From a checkpoint of a small masked image model: 10100 steps.
Rows from block 9 of a small masked image model, named by matrix and row number. Rows with one number within an expert belong to one neuron, the router's apart. Each number is 200 + 30 x the weight over its row's rms, rounded and kept within 0 to 999. All counts start at 0.
After each expert's rows are labels from the 100 images, of 14848, where the router gives the expert most weight on average: "patch colour" is the nearest of a few named colours to the mean colour under the peak; "responds to" is what is common among them. Only what is clearly more common there than usual is listed. The data: telescope images of galaxies (Galaxy Zoo DECaLS). In brackets: how many of the 100.
# router: slot weights (model.blocks.9.mlp.router.weight, 64x256), inputs 208-255
# up: expert up (model.blocks.9.mlp.up, 32x128x256), inputs 208-255
# down: expert down (model.blocks.9.mlp.down, 32x256x128, transposed), outputs 208-255

# expert 24
router.48,246,238,184,205,180,175,187,177,221,255,192,274,190,190,215,255,154,160,216,228,196,179,174,182,186,250,219,190,157,190,254,197,190,181,213,239,182,177,244,176,237,200,195,201,206,202,171,174
router.49,163,198,199,170,187,201,203,204,219,244,209,267,175,226,218,210,201,197,229,217,235,153,205,205,187,200,204,201,221,193,225,157,224,195,217,219,196,181,236,157,239,206,220,213,211,193,184,152
up.0,233,226,209,192,194,158,219,236,233,177,184,140,192,238,177,174,226,193,166,160,162,265,215,225,185,200,209,175,188,254,181,234,201,214,195,238,167,191,193,147,200,202,251,200,205,232,131,188
down.0,202,234,163,221,201,221,172,160,202,191,235,192,190,226,250,252,207,169,185,213,182,238,192,217,209,206,185,192,239,195,185,223,231,246,234,218,247,185,203,271,217,226,238,230,185,200,145,169
patch colour: grey (59); brown (36)
responds to: edge-on disk: no (50); bar: no (32)

# expert 21
router.42,228,189,203,152,218,202,198,164,209,250,208,237,197,239,209,294,173,170,268,209,238,209,226,215,200,230,210,183,130,182,240,213,203,230,174,176,219,165,176,220,238,189,172,210,195,174,153,246
router.43,245,208,201,159,216,177,160,179,216,279,198,242,196,215,208,225,167,165,243,194,244,177,247,214,182,230,190,193,179,254,260,240,197,193,160,212,188,181,203,212,252,206,182,214,225,159,218,222
up.0,231,219,262,213,178,188,174,184,197,236,201,206,213,119,136,166,181,202,157,228,203,194,199,243,161,187,155,198,212,204,223,234,247,208,202,247,165,181,285,234,184,193,170,141,262,204,187,239
down.0,211,208,250,231,186,219,214,215,248,147,183,197,201,207,216,195,181,188,227,210,230,198,215,230,217,226,181,209,184,225,195,201,191,201,149,173,196,179,202,200,233,186,174,149,166,204,218,277
patch colour: grey (64); brown (33)
responds to: shape: featured or disk (80); edge-on disk: no (70); spiral arms: yes (59)

# expert 28
router.56,201,202,169,174,220,209,155,202,183,173,206,220,170,249,206,251,193,175,168,215,202,196,237,201,272,207,210,188,203,168,237,170,178,221,188,212,181,211,245,182,207,205,198,215,172,193,163,204
router.57,212,176,207,187,177,201,178,210,173,202,243,210,213,193,196,276,185,206,193,182,231,251,194,202,243,169,195,166,164,169,243,183,188,245,194,198,185,166,172,204,212,210,202,229,163,237,145,198
up.0,232,229,207,214,176,165,164,189,220,238,185,166,177,168,207,150,181,236,227,201,167,235,184,200,149,223,171,214,213,240,208,223,192,153,196,232,212,180,221,179,217,256,176,188,215,236,198,181
down.0,161,234,190,196,179,199,191,194,168,193,148,164,151,159,177,221,188,243,187,208,194,260,148,221,198,233,233,200,230,203,202,255,181,180,224,256,303,177,154,223,180,213,245,203,250,198,151,169
patch colour: grey (76)
responds to: shape: featured or disk (69); spiral arms: yes (41)

# expert 17
router.34,197,231,191,203,231,172,211,204,191,248,215,221,148,266,188,229,185,173,202,267,194,180,198,202,184,212,250,185,225,169,217,212,219,179,167,223,206,160,204,224,205,200,198,125,176,201,173,198
router.35,166,186,198,197,213,184,258,209,219,228,236,228,193,219,248,220,188,191,183,265,218,209,200,206,133,177,234,194,232,186,252,169,210,180,195,221,215,140,154,203,222,209,198,171,220,220,205,189
up.0,250,228,158,220,142,193,195,172,171,168,194,200,202,210,199,182,242,245,143,164,224,233,226,189,253,226,126,214,171,232,141,193,214,243,227,193,214,221,213,199,250,232,204,208,222,247,175,196
down.0,145,240,226,204,205,248,179,185,216,206,220,214,142,303,213,177,199,197,205,241,174,214,213,249,189,230,200,197,222,227,240,203,128,227,250,245,213,188,228,185,191,162,228,188,172,206,187,198
patch colour: grey (62); brown (31)
responds to: shape: featured or disk (71); edge-on disk: yes (33)

# expert 8
router.16,221,207,212,203,175,203,194,171,248,270,216,195,185,213,157,195,188,240,142,204,191,204,162,227,143,160,165,184,210,227,255,226,156,203,233,226,198,206,257,145,182,207,207,171,199,215,172,165
router.17,139,200,191,193,217,201,179,207,227,231,206,201,139,239,180,200,160,190,184,225,210,183,207,207,139,180,216,190,232,156,238,185,195,180,202,205,246,186,234,198,202,213,230,158,225,182,203,220
up.0,195,144,243,247,156,204,255,199,199,217,217,211,228,204,199,201,230,189,185,150,211,176,219,149,205,177,150,182,161,213,126,215,186,222,196,143,197,165,211,254,228,193,225,186,242,188,126,243
down.0,186,222,170,174,187,204,203,229,164,186,171,150,170,270,217,214,144,218,195,177,182,281,177,179,232,179,240,170,167,199,223,189,229,201,122,210,269,185,181,189,183,209,234,187,222,208,193,188
patch colour: brown (71)
responds to: roundness: round (45)

# expert 25
router.50,221,252,228,154,221,217,187,222,243,200,179,191,173,184,185,194,242,220,201,211,148,245,238,239,183,213,163,212,160,257,211,206,246,178,169,242,182,183,153,160,254,199,202,162,210,183,192,211
router.51,204,227,232,165,193,173,167,194,187,236,197,191,180,187,210,191,210,226,229,191,210,199,222,225,159,237,177,212,186,252,262,232,191,223,155,222,199,174,156,257,223,219,183,163,233,136,227,256
up.0,161,176,169,193,205,226,208,228,214,156,234,181,221,227,257,180,183,191,206,206,204,176,174,141,240,160,260,163,192,179,157,211,246,245,206,164,198,189,207,216,175,200,250,237,179,213,188,160
down.0,158,179,194,158,198,199,203,254,213,141,211,185,207,190,160,242,224,250,190,206,220,225,195,244,198,207,186,203,172,161,227,216,168,171,212,172,214,199,154,237,188,258,188,203,207,207,232,204
patch colour: brown (52)
responds to: shape: featured or disk (65); edge-on disk: yes (51); roundness: cigar-shaped (29)