python train.py --loss="l1" --parallel_block=false --expert_mlp_ratio=0.5 --lr_schedule="cosine"
Rows from block 8 of a small masked image model, named by matrix and row number. Rows with one number belong to one neuron. Each number is 500 + 25 x the weight over its row's rms, rounded and kept within 0 to 999. All counts start at 0. Numbers have three digits each.
After each neuron's rows are labels from the 100 images, of 14848, where the neuron reaches its highest value: "peak at" is the part of the image that holds the peak. Only what is clearly more common there than usual is listed. The data: telescope images of galaxies (Galaxy Zoo DECaLS).
# fc1: MLP up (model.blocks.8.mlp.fc1.weight, 512x256), inputs 128-255
# fc2: MLP down (model.blocks.8.mlp.fc2.weight, 256x512, transposed), outputs 128-255

fc1.113:466489478508521474488506532516531523542486508523540546524519520512489487518495513487502552509492546514517503547474505506489506513557494521465503427539471507535526489458502495455511470501488496517490465492495500506485492494494475505529482542471488500454508479439504503503483511474519526520496457548484478532510498521477491500479492511502490515469447510505487463522512502551484519491503
fc2.113:529514526501487496486478478502497501505492475544489506531516519496500461486539524466509499523502431494478465478502500506477479495473519490514488506493483561527492493517522511498510521492488492470527544481522511463526529498496497516522505496549517518509459496514505418520476478534464464479477515456476475506487527497492491506550494493501501478535530455504547464479513472511522520523471
peak at: bottom centre

fc1.491:462488514471504494528519517511536566512491460521461482504505506503497471495512494468503512473492531551498538524500510509476471493511501501527516531464531475436517517543534494501517513506508496473515467485507478473449548504500464447484462518543496496523525515450489533498482490519510496470534515485472505514492520476513479506479500535500467508501493456539551477500516501497444465538504
fc2.491:525460473478449493504513485525491466487486517482498516484504467509494492531512448529506485457516479518489496539501503483482508549529508507463487513548540448485479512518466468535465498504550529457494464524485500539479478510496538482470481535429483541501539518514499501455509478480531510448503479471509501521528479540469521512536498499464515513519507502468505512512519557527506488487496
peak at: top centre

fc1.144:496511485510505508536524480502513499484502517464459480490536513489482498506467471466506522506508488489541497488504511522498503496455524505487516484517524513500533524522529565495456543505535483508526489496490497475519475482450521543470548500516505508489529501483511467480527503502474534487522528523494431505495499519526521496528555536500490533438530436478505493510516456529522535489487
fc2.144:528494490518507497482550504496488473472504516533524471489483503505483556459546500488510507472531530508487476554441514454496521461528511514522465456521472498522494488545475480543514494520505511473484488490491502516528506514539527459482502519503489468504521493452519522509551487509497480480486462496526530499525498498472487482480483543499475505503480507490549482487497560504512484501467
peak at: middle right

fc1.153:457516518486500507455525492502531462409491474478455484496507509513479427479490496416500508495492478526485530513514498473505536471462496508555515504505492478487545496512470517532479505498500505512516502506520470462507522516488479513442497521539482502533465496481567479499474493502490489501553520498514482547489472500495492495497490473496484476451501468534521502516497457516483509546490
fc2.153:559525481484500485499527512473492551523533486467536470536485520513497544508480473504499518533499516481515531519498461520489482510486478505448473480529512516545497550449512458490510473507517483525495518489473485493494458504538508499504481488513530525475547497518459542476534479482532504488448485526520544514485519491447498466520516517519522514494514515476450508510474530504486521446475
peak at: bottom centre

fc1.8:501514482496518513505513494501546522459494453513482531483481524510496479501498484493491474550498481483517476494483503537506522496480507512480481493480484508499534493489522521458457526509533490530502472445509501496519464491482514497524485488536522505508504472520489468515510502516501561495502519540520437540515518555511484503528568526487456492438534449483486464498521488505518540524497
fc2.8:509489514501490504533511425499460436484506499543488486490532499501498558472509532464515511468513491525482498513534512470466506490513516507521514458497509507500480497557500497512510471505545510442511498514505472489505519508501448501477501517518508505528519477442532501468539555519456494502474473470512498444514499504512493502513489495510535487557512482490522533514495473510536455496522
peak at: bottom centre; centre

fc1.311:489464491490484495508513481520500478547486552480516477489568485528492492531500509536514531476469530518545493522476463473493500462527509508479504528466487447468503494553500542457518489489512497539495517532504479468510465481513454485482510466466511483494456474524497463476467517511486529507451513540529480518487497494487529485527511545539558480530473522477495528494514500509489493465505
fc2.311:535487499534533499474419463502523493434500434477467493495460496496492512492484551453502491523483503495475520450513494502456522443500510498549529497504526503485493465519474520481520493483527494460518480502551491492479550502474522540521483514500520467510503511473504484536495537479508479491517554503490496461497549468465479510517491503498476518532525515509528484487494532506506511514499
peak at: top centre

fc1.146:518493535487492492512472502498454465543496450504534468495503498506491495572457514501498524491482531498511503500485474500564477484519484498539529557503494432507501517516489482504457480508532487503487531505499489489457462543484492475473516498468506489497517521528490504491486499520524473451478498506564504522500492503462517515550507505497519507530532502483527524480508482537435496464519
fc2.146:522528528463434509523533499504486493483486496490495518488497502492516472503501494476482471524521504461466456511508499475544478521471500505488539521489525500536481504515535497479512504481479477471508431481545506525509509484483529467557510515480483504531465485484483547455499454502524441497541468494507452529511509524519486513517504528499465506473430486529498473509525479478498467539529
peak at: top left

fc1.75:500501474499490541552513495506502489485495513480471461482526495462500443520509491529465512559479475479486463478465501501524492490504479459502511486462503489550500479515460466491461517489521439479542486527505486494491531511462505501474528505519527526528455546449509485443495451492494492458515537512483476515530486508474490517530509464526518483436502485569505509529517472492455478507491
fc2.75:541577514501496496490523520423501516484600509472483496496503496498511470512503562471487494504465485495478517497475505514536489502466457498487484533507542520504501498506498518525562477495474520516508494454530523478490511500529493505521499529478497469535477467502509524473469508507511512510493487510487469503476514514467487481486485463508483516444510537511531478478431505497511558481515
peak at: bottom right

fc1.277:525517490519462510499519499511531507493479550445524535522573521497504472526515510525483505564476468485474472549528505523498477479488497506478494502484518509497491523466482488525469509522512477502505523471511495484480517512540511461438499546506481465474507524481489500515462487502514472458527551453469515461505488531456494504558512505495549518470505476510522503496508536527474510487484
fc2.277:527503493524477496529486501498512527529498466483509495500504492486502486499501463548490474519499516518495505464488476503480522543519483500520476553451525488487507494501513491468503505478473477469493499492490515505550500491457549523532536483541514537490482486509510575451515523529459463526542518557477483522503536477485498498496530489520474483492501534511442501516500492451488498530542
peak at: bottom right; bottom centre

fc1.249:489507511507525504519511470515512519522500503526536547519508515507490457534492508493480516504511446439473509526499482499536519523507501506510544487487510517518475458449489508447498493485476497564497484470484496487488533511524515441534496500529524518506506495518526487518470533509501520482535491521512526473504499515484448507529537520488508478486503490566503483507513490513514528473537
fc2.249:490502505539520489517523498509474471518488535476478476481527509513471539516468498494533504474466555515527512507488505492532482501514495505505539519480477476473478466496482519488466523492477490502489533465466511480465479494512481499508601491469474476493506450519536479454516527476491528478455478480493515481495514452470527489488476503509462514495512510466481531489511476500559524515521
peak at: bottom right

fc1.390:497501477471492485480497459503502489513503508499510494474478538511474496494530487511504504524480536525556538472454461487484503463551494507497458534488504519531498499513526505460433500513530477538500555501478476477478510504470468538480512484494512502498476464466494476525529486535464498494456515484474527497499477491479504491527524529533510501477514501511520506506523504487499474536500
fc2.390:455486507485524496487472459506477458531496499496481511516516494505499420523496517519500460521485517478466514496503488481496506497453525495520527448521492464511416481505463489509509504502519519458514479486471511514490482522431472457484519516493482493509506545523499475482452486495524473472499499504455476499541527519477523511508489436489477490480463485531563510506511546512501507471493
peak at: top right; middle right

fc1.19:494503503459463507484522475487535536531504477507490547497508518510470432507518476479505456491493454527514531488480489525520513498496536504532498495473548524475507520509530535491487528504508479517530473483447496466557527497460542538502462461545516526516502487520478527492511468520490511481491507487513489520500519507496502493514528517492457494486536456479488488487498442493479488497485
fc2.19:521495479526503483484495445467478493473535531475471482509501490495487560478505497504510553494554532497475549511513509428490494469536498507480487477526491496513523478500482471516565426520501525476506520504526469492474499501502475490489513499472483523462522488473512484479491488507503520472475506519531534454499493493509482485538491495512565498502484543519527515504445542528515537492483
peak at: bottom right; middle right

fc1.362:507492514481527483496488495520467444505507457532517499456501465525511526491499567454501529464495528524492557491459487544532508492484473505472537474499497478488475496498516543454491502476465497504501514485471485500524502503528410539539503459489503542463504476485498472490486511495496502554477507544519481486503520528510505512509502489521453470511478516551496463505512525489528505521502
fc2.362:514486492477504497513496492504486481480467542498482480526562513480512493544467500495496487519536532463493467532546514462502473486455531495515526488520486455538436506487508466507518513509524515530519530488497509495496503508486507449458496511529489484571485548516455499499538501514531523474456506487551506479498477508530506496499496486498514501496463496499513519491524478514491477478488
peak at: centre

fc1.62:511498461512478512492509467508506508516489521497474465470535516488515478535523436505474510544502485509483500521443498504518494489508482481465467518480531483556486485494488495478459518517490455491506481514462511503523511508464519502496527480502539525497464534480522540466505459495528524470478552522493529500506473508473491512532534476538559453436533492549466514528509481490449530490479
fc2.62:478509509467506511529476568464496485501524500496467502518498510490516462507472521515524490477517515485465527504548504458505512525449471501486522502487504487551476507513474530477496476503514505439501488477501498505462501505464543509481551550457470499507526528528497488482498497513449457432494532473511449520509510479525481522546499481473511517514491482491540477501482476514534502519534
peak at: bottom right; middle right

fc1.58:459501486510484519486487505491488553427504490481492492505469536484502438494507483509506496500552469471479473492522504543487548490454477496503490529488487521480519503496447511516480521504510478522503515495461497475498507544466484537497516551498495480507558503488527513497545498519496538429501520450495518459541503540460442552482579483465504471494495491507508472501517502487518516513473
fc2.58:541526503502446500486507484422494492504583496519498497502491509497515503497504467466507537478528497484505519496502501507517527411492487505516486517497493489477529465517499471487477471521504528458496497497549520554523487489478511524526529487548493494535499504504512526508488485501515476502487525532514499492516461534506511494500511500511477494458518526488493511502447493490507468479487
peak at: middle right; bottom centre

fc1.376:526494487504525563506485494504520485480514476532508479473472498457538524474498492530472481518487506494493518460531509469497504463483529444513494485486499509477530497495476547508520496453481490487511477467523522502489555484500496507485489480503551517481509463524475506493490484484496547528463519550547455514488552498478486535479539522556502468509512520473474435479507457482504520509478
fc2.376:549436503464455501499539481549509491488459499477473524499535469517503509551513460490496485475517457489514505532493479507527540518513469521450514456507553503507504530505515454472473513525548542510481510493515502535464467515508534495519503520478491500490519530502492502506457487492542477429529482463475501496524476539455504502493499479466497497474491505488526511510514527525492468491511
peak at: centre

fc1.359:477502480490529510502514488504511457523504526481527499499497528484516503510449503466501525519462511501478466484511484450557505485487513496454515461512508490565471517481484556489479519493550500537501501495480484479485422497499515533514533479490493491486473459508514418528459480497467523513504490536485481473488517502522495508493518499506491508462495497461479527470507473486504549519515
fc2.359:470508468484469482494474478490463512497487509491508490480550522512502524500511433543506533441532511503516540523484548480472479517509502504469459515510474445487534542510517526539527469501539513470479540465519499514472489491544497498482521510480473488525523494542509523487516448500514487508539468476504522507495494570547511491487483493461556509499507531463524526513505521515510507501506
peak at: middle right

fc1.308:540497481514504483498460478512492472540486544538505491482533478474487459485458464526493500505535519482487486487478485534512510543518525498472484548502511502549452507470465480509484535496521468481464484531507512475503501478432509500524518513507494539481529514519517517483504463496515496469545543488477497518520494498432511510514514461487503493491490472486470488470506485533498515518483
fc2.308:473500542507591522470461516525516522477466481512490495530472515477510509484484536472479505548495516503499538450502496521519517512446515483531507531531510537540503497480473501505526504473477499545535448503466493451506517492494489526518490474562516498515483499488537473508499520492491525504474513504478507504495514531510495502462494510516509505514517493506544470453529462526447502461475
peak at: middle right

fc1.441:506502514484494521548507521503478530507486500508511494545473521503497468579462500476475563511524540487499457529499514506535506468462468510496512534519516494500531527464525480482484500517520487517509476521491493495483503503494508440466499507519497470511494568484486555488509494509500493435490487455533481512495516528522479503515543523495492495479528471506511509483515487564454450495500
fc2.441:562485505477453510533571512489530494464503504491489544471538488490528510475512528505523474496490516499504497489526534467456548553507488511520466517472537444492454534514509512479480497503496516456495472491521521534516459504470509484496508514475467478456485459522532545474481508506532462514516465493514507517512491513451499511535460537500475497472475510487491468530506502502512518528509
peak at: bottom right

fc1.148:474499509498502491478572490507545480546493539452495556531470507494483465489528497488491492507476450494539444509494482534506520504490480502499500473488490524536498460472485440454517523499499492504513545512444484501510523501507481536544490448496489478497517462495499475530491509494507520449494498479470514443492521471442524506489504530522511502507459442545523538479515494492521482514509
fc2.148:475514542498516503523516491474523491472491517475500459504505508502479535496493475483464502482505572496413458546509502540479521449485473502501544529511521500496496559475466568503490529486475507535507501529506503498513487510542496486527471492471481502476507517526476484478461519508534485524458549502488481545492509518473500505507502546500441479503482524486511474463491524505477498500512
peak at: bottom centre

fc1.169:513512465476503509522469536512532472486487498513495509529512508496507489491486476506502500479540491460505527492528523470487493494515520486511487456510492455459470519508536519509525476490507513490502483483503486506531490474505495494459499496486506474491524533474508489514528506496470522514480469514506481538477525507522447469523475468494471570535504505468486504499501500535506488475435
fc2.169:515484488491498508498562532518553515512505519475465489502457479512495481510459555489492519495476541518536522511510480505520475476547458484483466591482486474491522486505495494458527487479486504576516479530543534507467456498506501518496525476484514488446491486507531499481470463497500524514547511543539476501474504468472505520524489477515496496458478533499437502494512522468519506508504
peak at: top right; top centre

fc1.318:481481531483468490499532461504517512509473473477506530498490474483526549499500466474480497538518519498507442451508530548480486521527515500493511516480518498483459534537539489532473545496460489501511478522528486517493518514452501477492540536446475487459520549494525558459522509498523511511536506503506519508522486510482494515449494486539489542492472475494446474498505533459453499520490
fc2.318:523498481535542490468479521483503535493515495533491484499503508500487495474537526545541503478521449513531555452481472481452521455486464508497450475486469495504562492499497546480534496501531495511483535487512518470525495496502451571525445495533482536494494454503485469527480503523433499531482490500493510516493489463452511505510500536522550483486530518495475498499486472511556522507519
peak at: bottom left; bottom centre

fc1.353:481495506489520512550492531506477508449508493496532488536466503488516552500488508486494505490512511474456462503536513465482491471478511495476502497498541477486502490569490492518486528504513518487506473500530494496452528533485468463465506490558485472527464494445464535499550494528519508494533565495489502500485485510527474501514491511513486513507532476504507508507502519498476498476469
fc2.353:495484459492512493464522436521492499487469494517518509537500512517492494490497507514503450439498476477514505497452498513491483521529554495512471533486516537460554472465526479487513497507496473505500500488544501468502523504528475497512483496506538525506447484530500491511545457505490523467475536487521493536488506487497496468526498490505507503538555510495435525485525459496526564467475
peak at: centre; top centre

fc1.385:493481486458484502518516417505502490530456487500539538464511460512511521475459445504484492461476490469509467469495508531480501484512519504510562462519513499499491545528555499526413525500490504470501525506501478525505503527458488490510530490439487503495513541505504487434461508457504481516479483521496499511503486547506525508454497484486463503524492515479452517504507500535535495523501
fc2.385:509488500512541486456452531490505539494527477457457482485471497491492496491491547482536500500515524545513560476531519499441484517500452508479466555512492498499488481508494527476557502511505537494509472555521513490461502502507561540529476500486485508462487527488479485523526518512460507554536555524494502547502492478483509513498506486504484513448526506518494530482489510514512486499536
peak at: bottom centre

fc1.197:462511486506515499500520468503492551523485527480441504471551536485510502523539459487473484562525498538518528455524502519489520502485542505480434522483483524505460541495516533475460497497467467544507516503490495505536466511423465508515496499515486525519494491534523483485469454497506516529514521480487542532498506494486492525466522523492499479477513487515445448485501492474519498524502
fc2.197:533548496475470498483482537465457523522537470505515522525475524505496503531467504502502517518503521483532503497479532507482473508529494508485545528538517464489519491541545449505469512509527524485502513465542510504462511522517525474465503555480490508522442537476523530513520528502489502468543512464499497509481472502477490496505485492498503489474547506518495528513479502504507522459493
peak at: bottom centre

fc1.104:457495520486469488536441464499512451511503481542498504501506507496506419494444534466510498474456534495476523510521482459486490499507516488512508503509483488538515529476489549490504488482539490538543509521499486450519514510492490511479495480505502517475472515488477435512496476493475443447532489515453471539498482483527489507494512470476510499501534499531496520518522480505460515544488
fc2.104:521470488488478498471525482516487505491474536487520519520498495509491480515486453514530505473499471496526507549527520462482495529537510508455492499517479476503524510465513486509496506491554508492480510509494494522455480513539462486482496518488478488479535507516476494511463497456528491475522467443537536486520471504478510514510475493487528501490485519490495535508519539513555535509476
peak at: top right

fc1.427:461474519492528482463496493516466486480485500469470483468506442523508484518489534521517524479459551506537502482467474485492488490503509488523521483494466428506487501525465511498526485480514503493495518495514470508481478509493448482510547536444473517495453476505532478503488526487491478549488480533501493517484495493508521505526486476502516509501481541543491497488518529526512548512497
fc2.427:453509532526517502520466474485482478486496545497460465495551514498486484481494482479487490519534517519433518503529505484478512474496515507494518496486504504515467515528488507494475494503519486492529531475528478510542522515446540474494506486494485531517583494478472499522465528528473503493464517485424519493524520491519487519561520501515472499482499500517538498517484494518516448517507
peak at: middle left

fc1.270:526505493509492507483503526499489449518496499479494488476545497490508528535527522517493472486515470513531457498483440524541505495492484462495470537465529515467485504528497516481475511482484424489514536499492490501518506492456477473490514507478518511493443459507533511491531502504520516502499525508499510479496529505406530497448498529569540519520490492473469452485509526508497524477482
fc2.270:521526514536457491542478498500463470509476519478491459475496517491517551511488485519500418518466512483485536496534512497500489488524493501487460548461498520445515505508495501511455519507483494472499520494501490482509508499507509477498517534449534482521515496477529557506536541463466526522463519522493487483487515482507498497464516483500480501487525545525477525522511519445519522480497
peak at: bottom left

fc1.88:476514514473540502513528486506501479512470517465510511546515535518502526568472541495499531497531546465461470528518489443530488483507546504510536478522504459533460499502501518509459510506512495568508485492473470487477459504538501502491522498475504464489503491470513458510518510486477543533491519493526512498504497493563500499486497497483509532467508480473508516499515466524518536466476
fc2.88:534497471504472506516477522526480473491475487511464515486504447490506497531495495511502537466489531502551550504463501466517499534486495495466542536505500485484516465545483479514504491499477502506495483509487480483522484500495493453470542508483510474491506484488561530479520481507467558499479449488519466479486484592564503505497483472497492545482501542540511503518529509500476490467487
peak at: centre

fc1.0:511499483491507499516498533510559559476486444482501505514486536497496534488526501541491522547511490498521512463513514524493485514501459498489497544479526520499543539485486547523468511505476490528492471523503469473483477509496536470445456519493496483495533529453506489519501540507460508494460468516470510515486514501506477517465489510454515552512478519496515474510517515511469486449560
fc2.0:463519517513498508538499537524518503498464494507534449473472462501486463520513486500485465515466535527474498456498501505516521529501498480536517515499485524525453528519462519522529554473469476486517412525419501461502531476494539517505497463504516508470505510504537520503489461483499522497523483500521449548484523479504515508491490521501465518536515509502511509490534492455492485504502
peak at: top left

fc1.250:485479533517530475480496503516522505543464511487463498518515473489512531541482530478496510529518543533485539538498477494541455461521534499471523483542459442518459535530467524502485459508499495565502519514496487510510455493503456500516536494469474519485526503477477483513472471494508508551500511540498514524494475538506541519475483488506469498463467538479508481468505488513476490462514
fc2.250:497495523550515485518530479495521497454485496484495463502509534505497583519493510457530558477507468504457521521525502475490486486521466507511476500478549515427550514517490550478476499491470485511496459474515469469497531512503498489488476490527484457501517493487533472525483486523456534463512493534522489424505513477545490494484497505516504508504494512541479438476511481474534533532508
peak at: bottom left; bottom centre

fc1.331:547504465461506514522485492509529468476496568518501467486545524479485495487508440556511470533499452479506495455482513485531506530492506496447444552498543494530472499454488541503449514497526502508515496506513484490527516517437555483452471487515506461508522515495504516499533482513495484486471465428456530529480491534476510492484478495487508506479514535486468489495500516528454516502473
fc2.331:459587530518487500493461516456481554518549469501517500503455495474512518467518540498490502504540485489461480506511487528469479494482495493518514484535499526519482529545521475517506510481445468509514530483481519504517509518523500479533477499481539517521500518450499485482473475497493472481463496522525480524476523485521488503498521523523492471499557439549512486506465469483513479491495
peak at: middle right

fc1.404:495507495491541511493483474505504519518505491510502519472499518492457441460426510516481537515509474500520536527527466507517511493525501480457505488479489501488541507489497525461491468467534476497519503500451479496479482505454527528455486500481518538484492455498512449528487512502471588477547512511506460495507505458493483504517539495495501489484489454455479496498498469545548533511508
fc2.404:481485453504530504482494455523515506498489509515473479460521533517487459513495469496529493478530502486526528532493511465513544513502479502483443526497489477528473443466481537447501542497566504528488496530473532494536501490478512529481536448551512501495544490487521530526523484495457541462477500505484507484525498503488500476475502493504502487470483502452488524514518543485499502484491
peak at: top right

fc1.232:503524476497507508507498515515515463497494510528487515508488517487481485498498523486492502529536478498494484504512495497498502497533490503502458554513550496518432490491480539485494529476507451533489477491496482475463560513444537507452492483474524460479525546451499483505540516521455544481486489471470519510497512514500458501497538477458498507469523462526456488534510483527514519506427
fc2.232:505526498522512500482509597489515489506529500525482515493484473513503463495489502486513514539507501520531481526481489483488501498519538505468479534507484464545534505488461516450537517480540497513495513464546516520510469490507495477505489503486472503483474489525500500492437430509479483469525452514467467503497493511503516498528517443499489468462520530511483485490504485477522499500529
peak at: top right

fc1.82:511500453465488488504559526515443505545496492477525493480543533501530548493527478513522525541497527521470488504482507528503515470499539505475481442529496532548489505514506514529510521481501478460489440501479492493469505472503448542484476518477515493488504473497521529497454513516468545512506515491489477485511538500500493489491480506527487520507496509493490470498508506533416522509450
fc2.82:508522528500483491526512517502542490492468517511487510504484516492481540473511493480514523496546466521528454475537495535503494504493529500474514495479528503473475492496485493495506507501466483546515521463472473503506494508507552507422480478511477451516493514497508518533501470524501529520535431462512520439511501525521517487479495497541493523512487446508535465489514548504497521562492
peak at: middle left

fc1.358:510511510476484502537520490499564490483488477480482514524491504502499493521506528531467496509492479461504440467481518517530507492473506505520498497459521492528530496525484499527490516505526494562498504501496491447512522510474568492467509470540523499522450536481478507525578510523473503460495524453543492507486476505529494492531520482515527537479525446519516478450504451493446493479489
fc2.358:477501529495494488489479475506502498506507490505553480505447526484489497503473502492499503517537494509476495504512488510531507538466484502465534501498492551480482501488531443538483478494442482470519499529447505469452528504497465478541490497487484580513536517479508502479486495502494503446450518502473497426493530428493492507463502526509500503512445433549531502486501496500552487511521
peak at: bottom right

fc1.265:504506499481523489504456500503544486510484553519545479504510485480485472521491482486481485514476514458557451489513482539536477472480488497509506500499490509560468476464492469482509552524499488523491573503460487492530525522477493485541534473526499519510495503486503529489523481504531522493455500446460530509488512511453465502494497491507500480465503504545469520481506514469504467512475
fc2.265:480541483502509503541493479477509505500527471540493536501545528502491541504481543515471527471515494473465483488526472500477504531499464497513554457523505503506471547476501496457476486503504482478512541465545503555443498492466526488493483509432491509463553530485486473519474547516504458507495527501484493472487526479524463504489521500500485499467469467499530486515490470532496490484552
peak at: bottom centre

fc1.168:535479505495479536494486459527549497496460521514509537516521526483525497482499463458464508553474492506492510512528486517492518471536520493537482475493468501464534514505547469493476500509470499509487530468506471491524538533529485522473444485523491538474564499510495458522480511490518505520491489457492547492499482510476485491462529506526471528472500481507427524532531483532503504501446
fc2.168:500457505519502524515488553548476508472480509493514464510546490481528461524498515495514515502513504496511506522484505508508488538552488491511516541473478472517434504541490512510495506496523495473487485479489515462518508518494498509518505532501539539536497480514504459482506518483538524525469531451470510509496504491505464504476526463519492538498498540497527553522578545473551515471530
peak at: bottom right

fc1.231:492525465470526497489522455497519481538496498488516530498483504508489539503517448540489515518492488491510449496502498529506486446553498510507507490482506536495529527521565467514449495511512486520492477480496481506499524499528566513544491468488520498501531481449483490502515518495473574532455499498505488512485492508528506497477534538489493534463522468473448538523504468510540511555459
fc2.231:486483525530571513527494545501502515496504487495472494513486564491502545547463514491516511530512522504469507494498534462493488488452481508539516494498484471517521481461472592483552445521511526485509494497482527489437521504484482526464515532504512495490488502485515493544497506501471496540471500495504478508475525480543453508512500526480500521477517561484528508488511490488472529475533
peak at: bottom right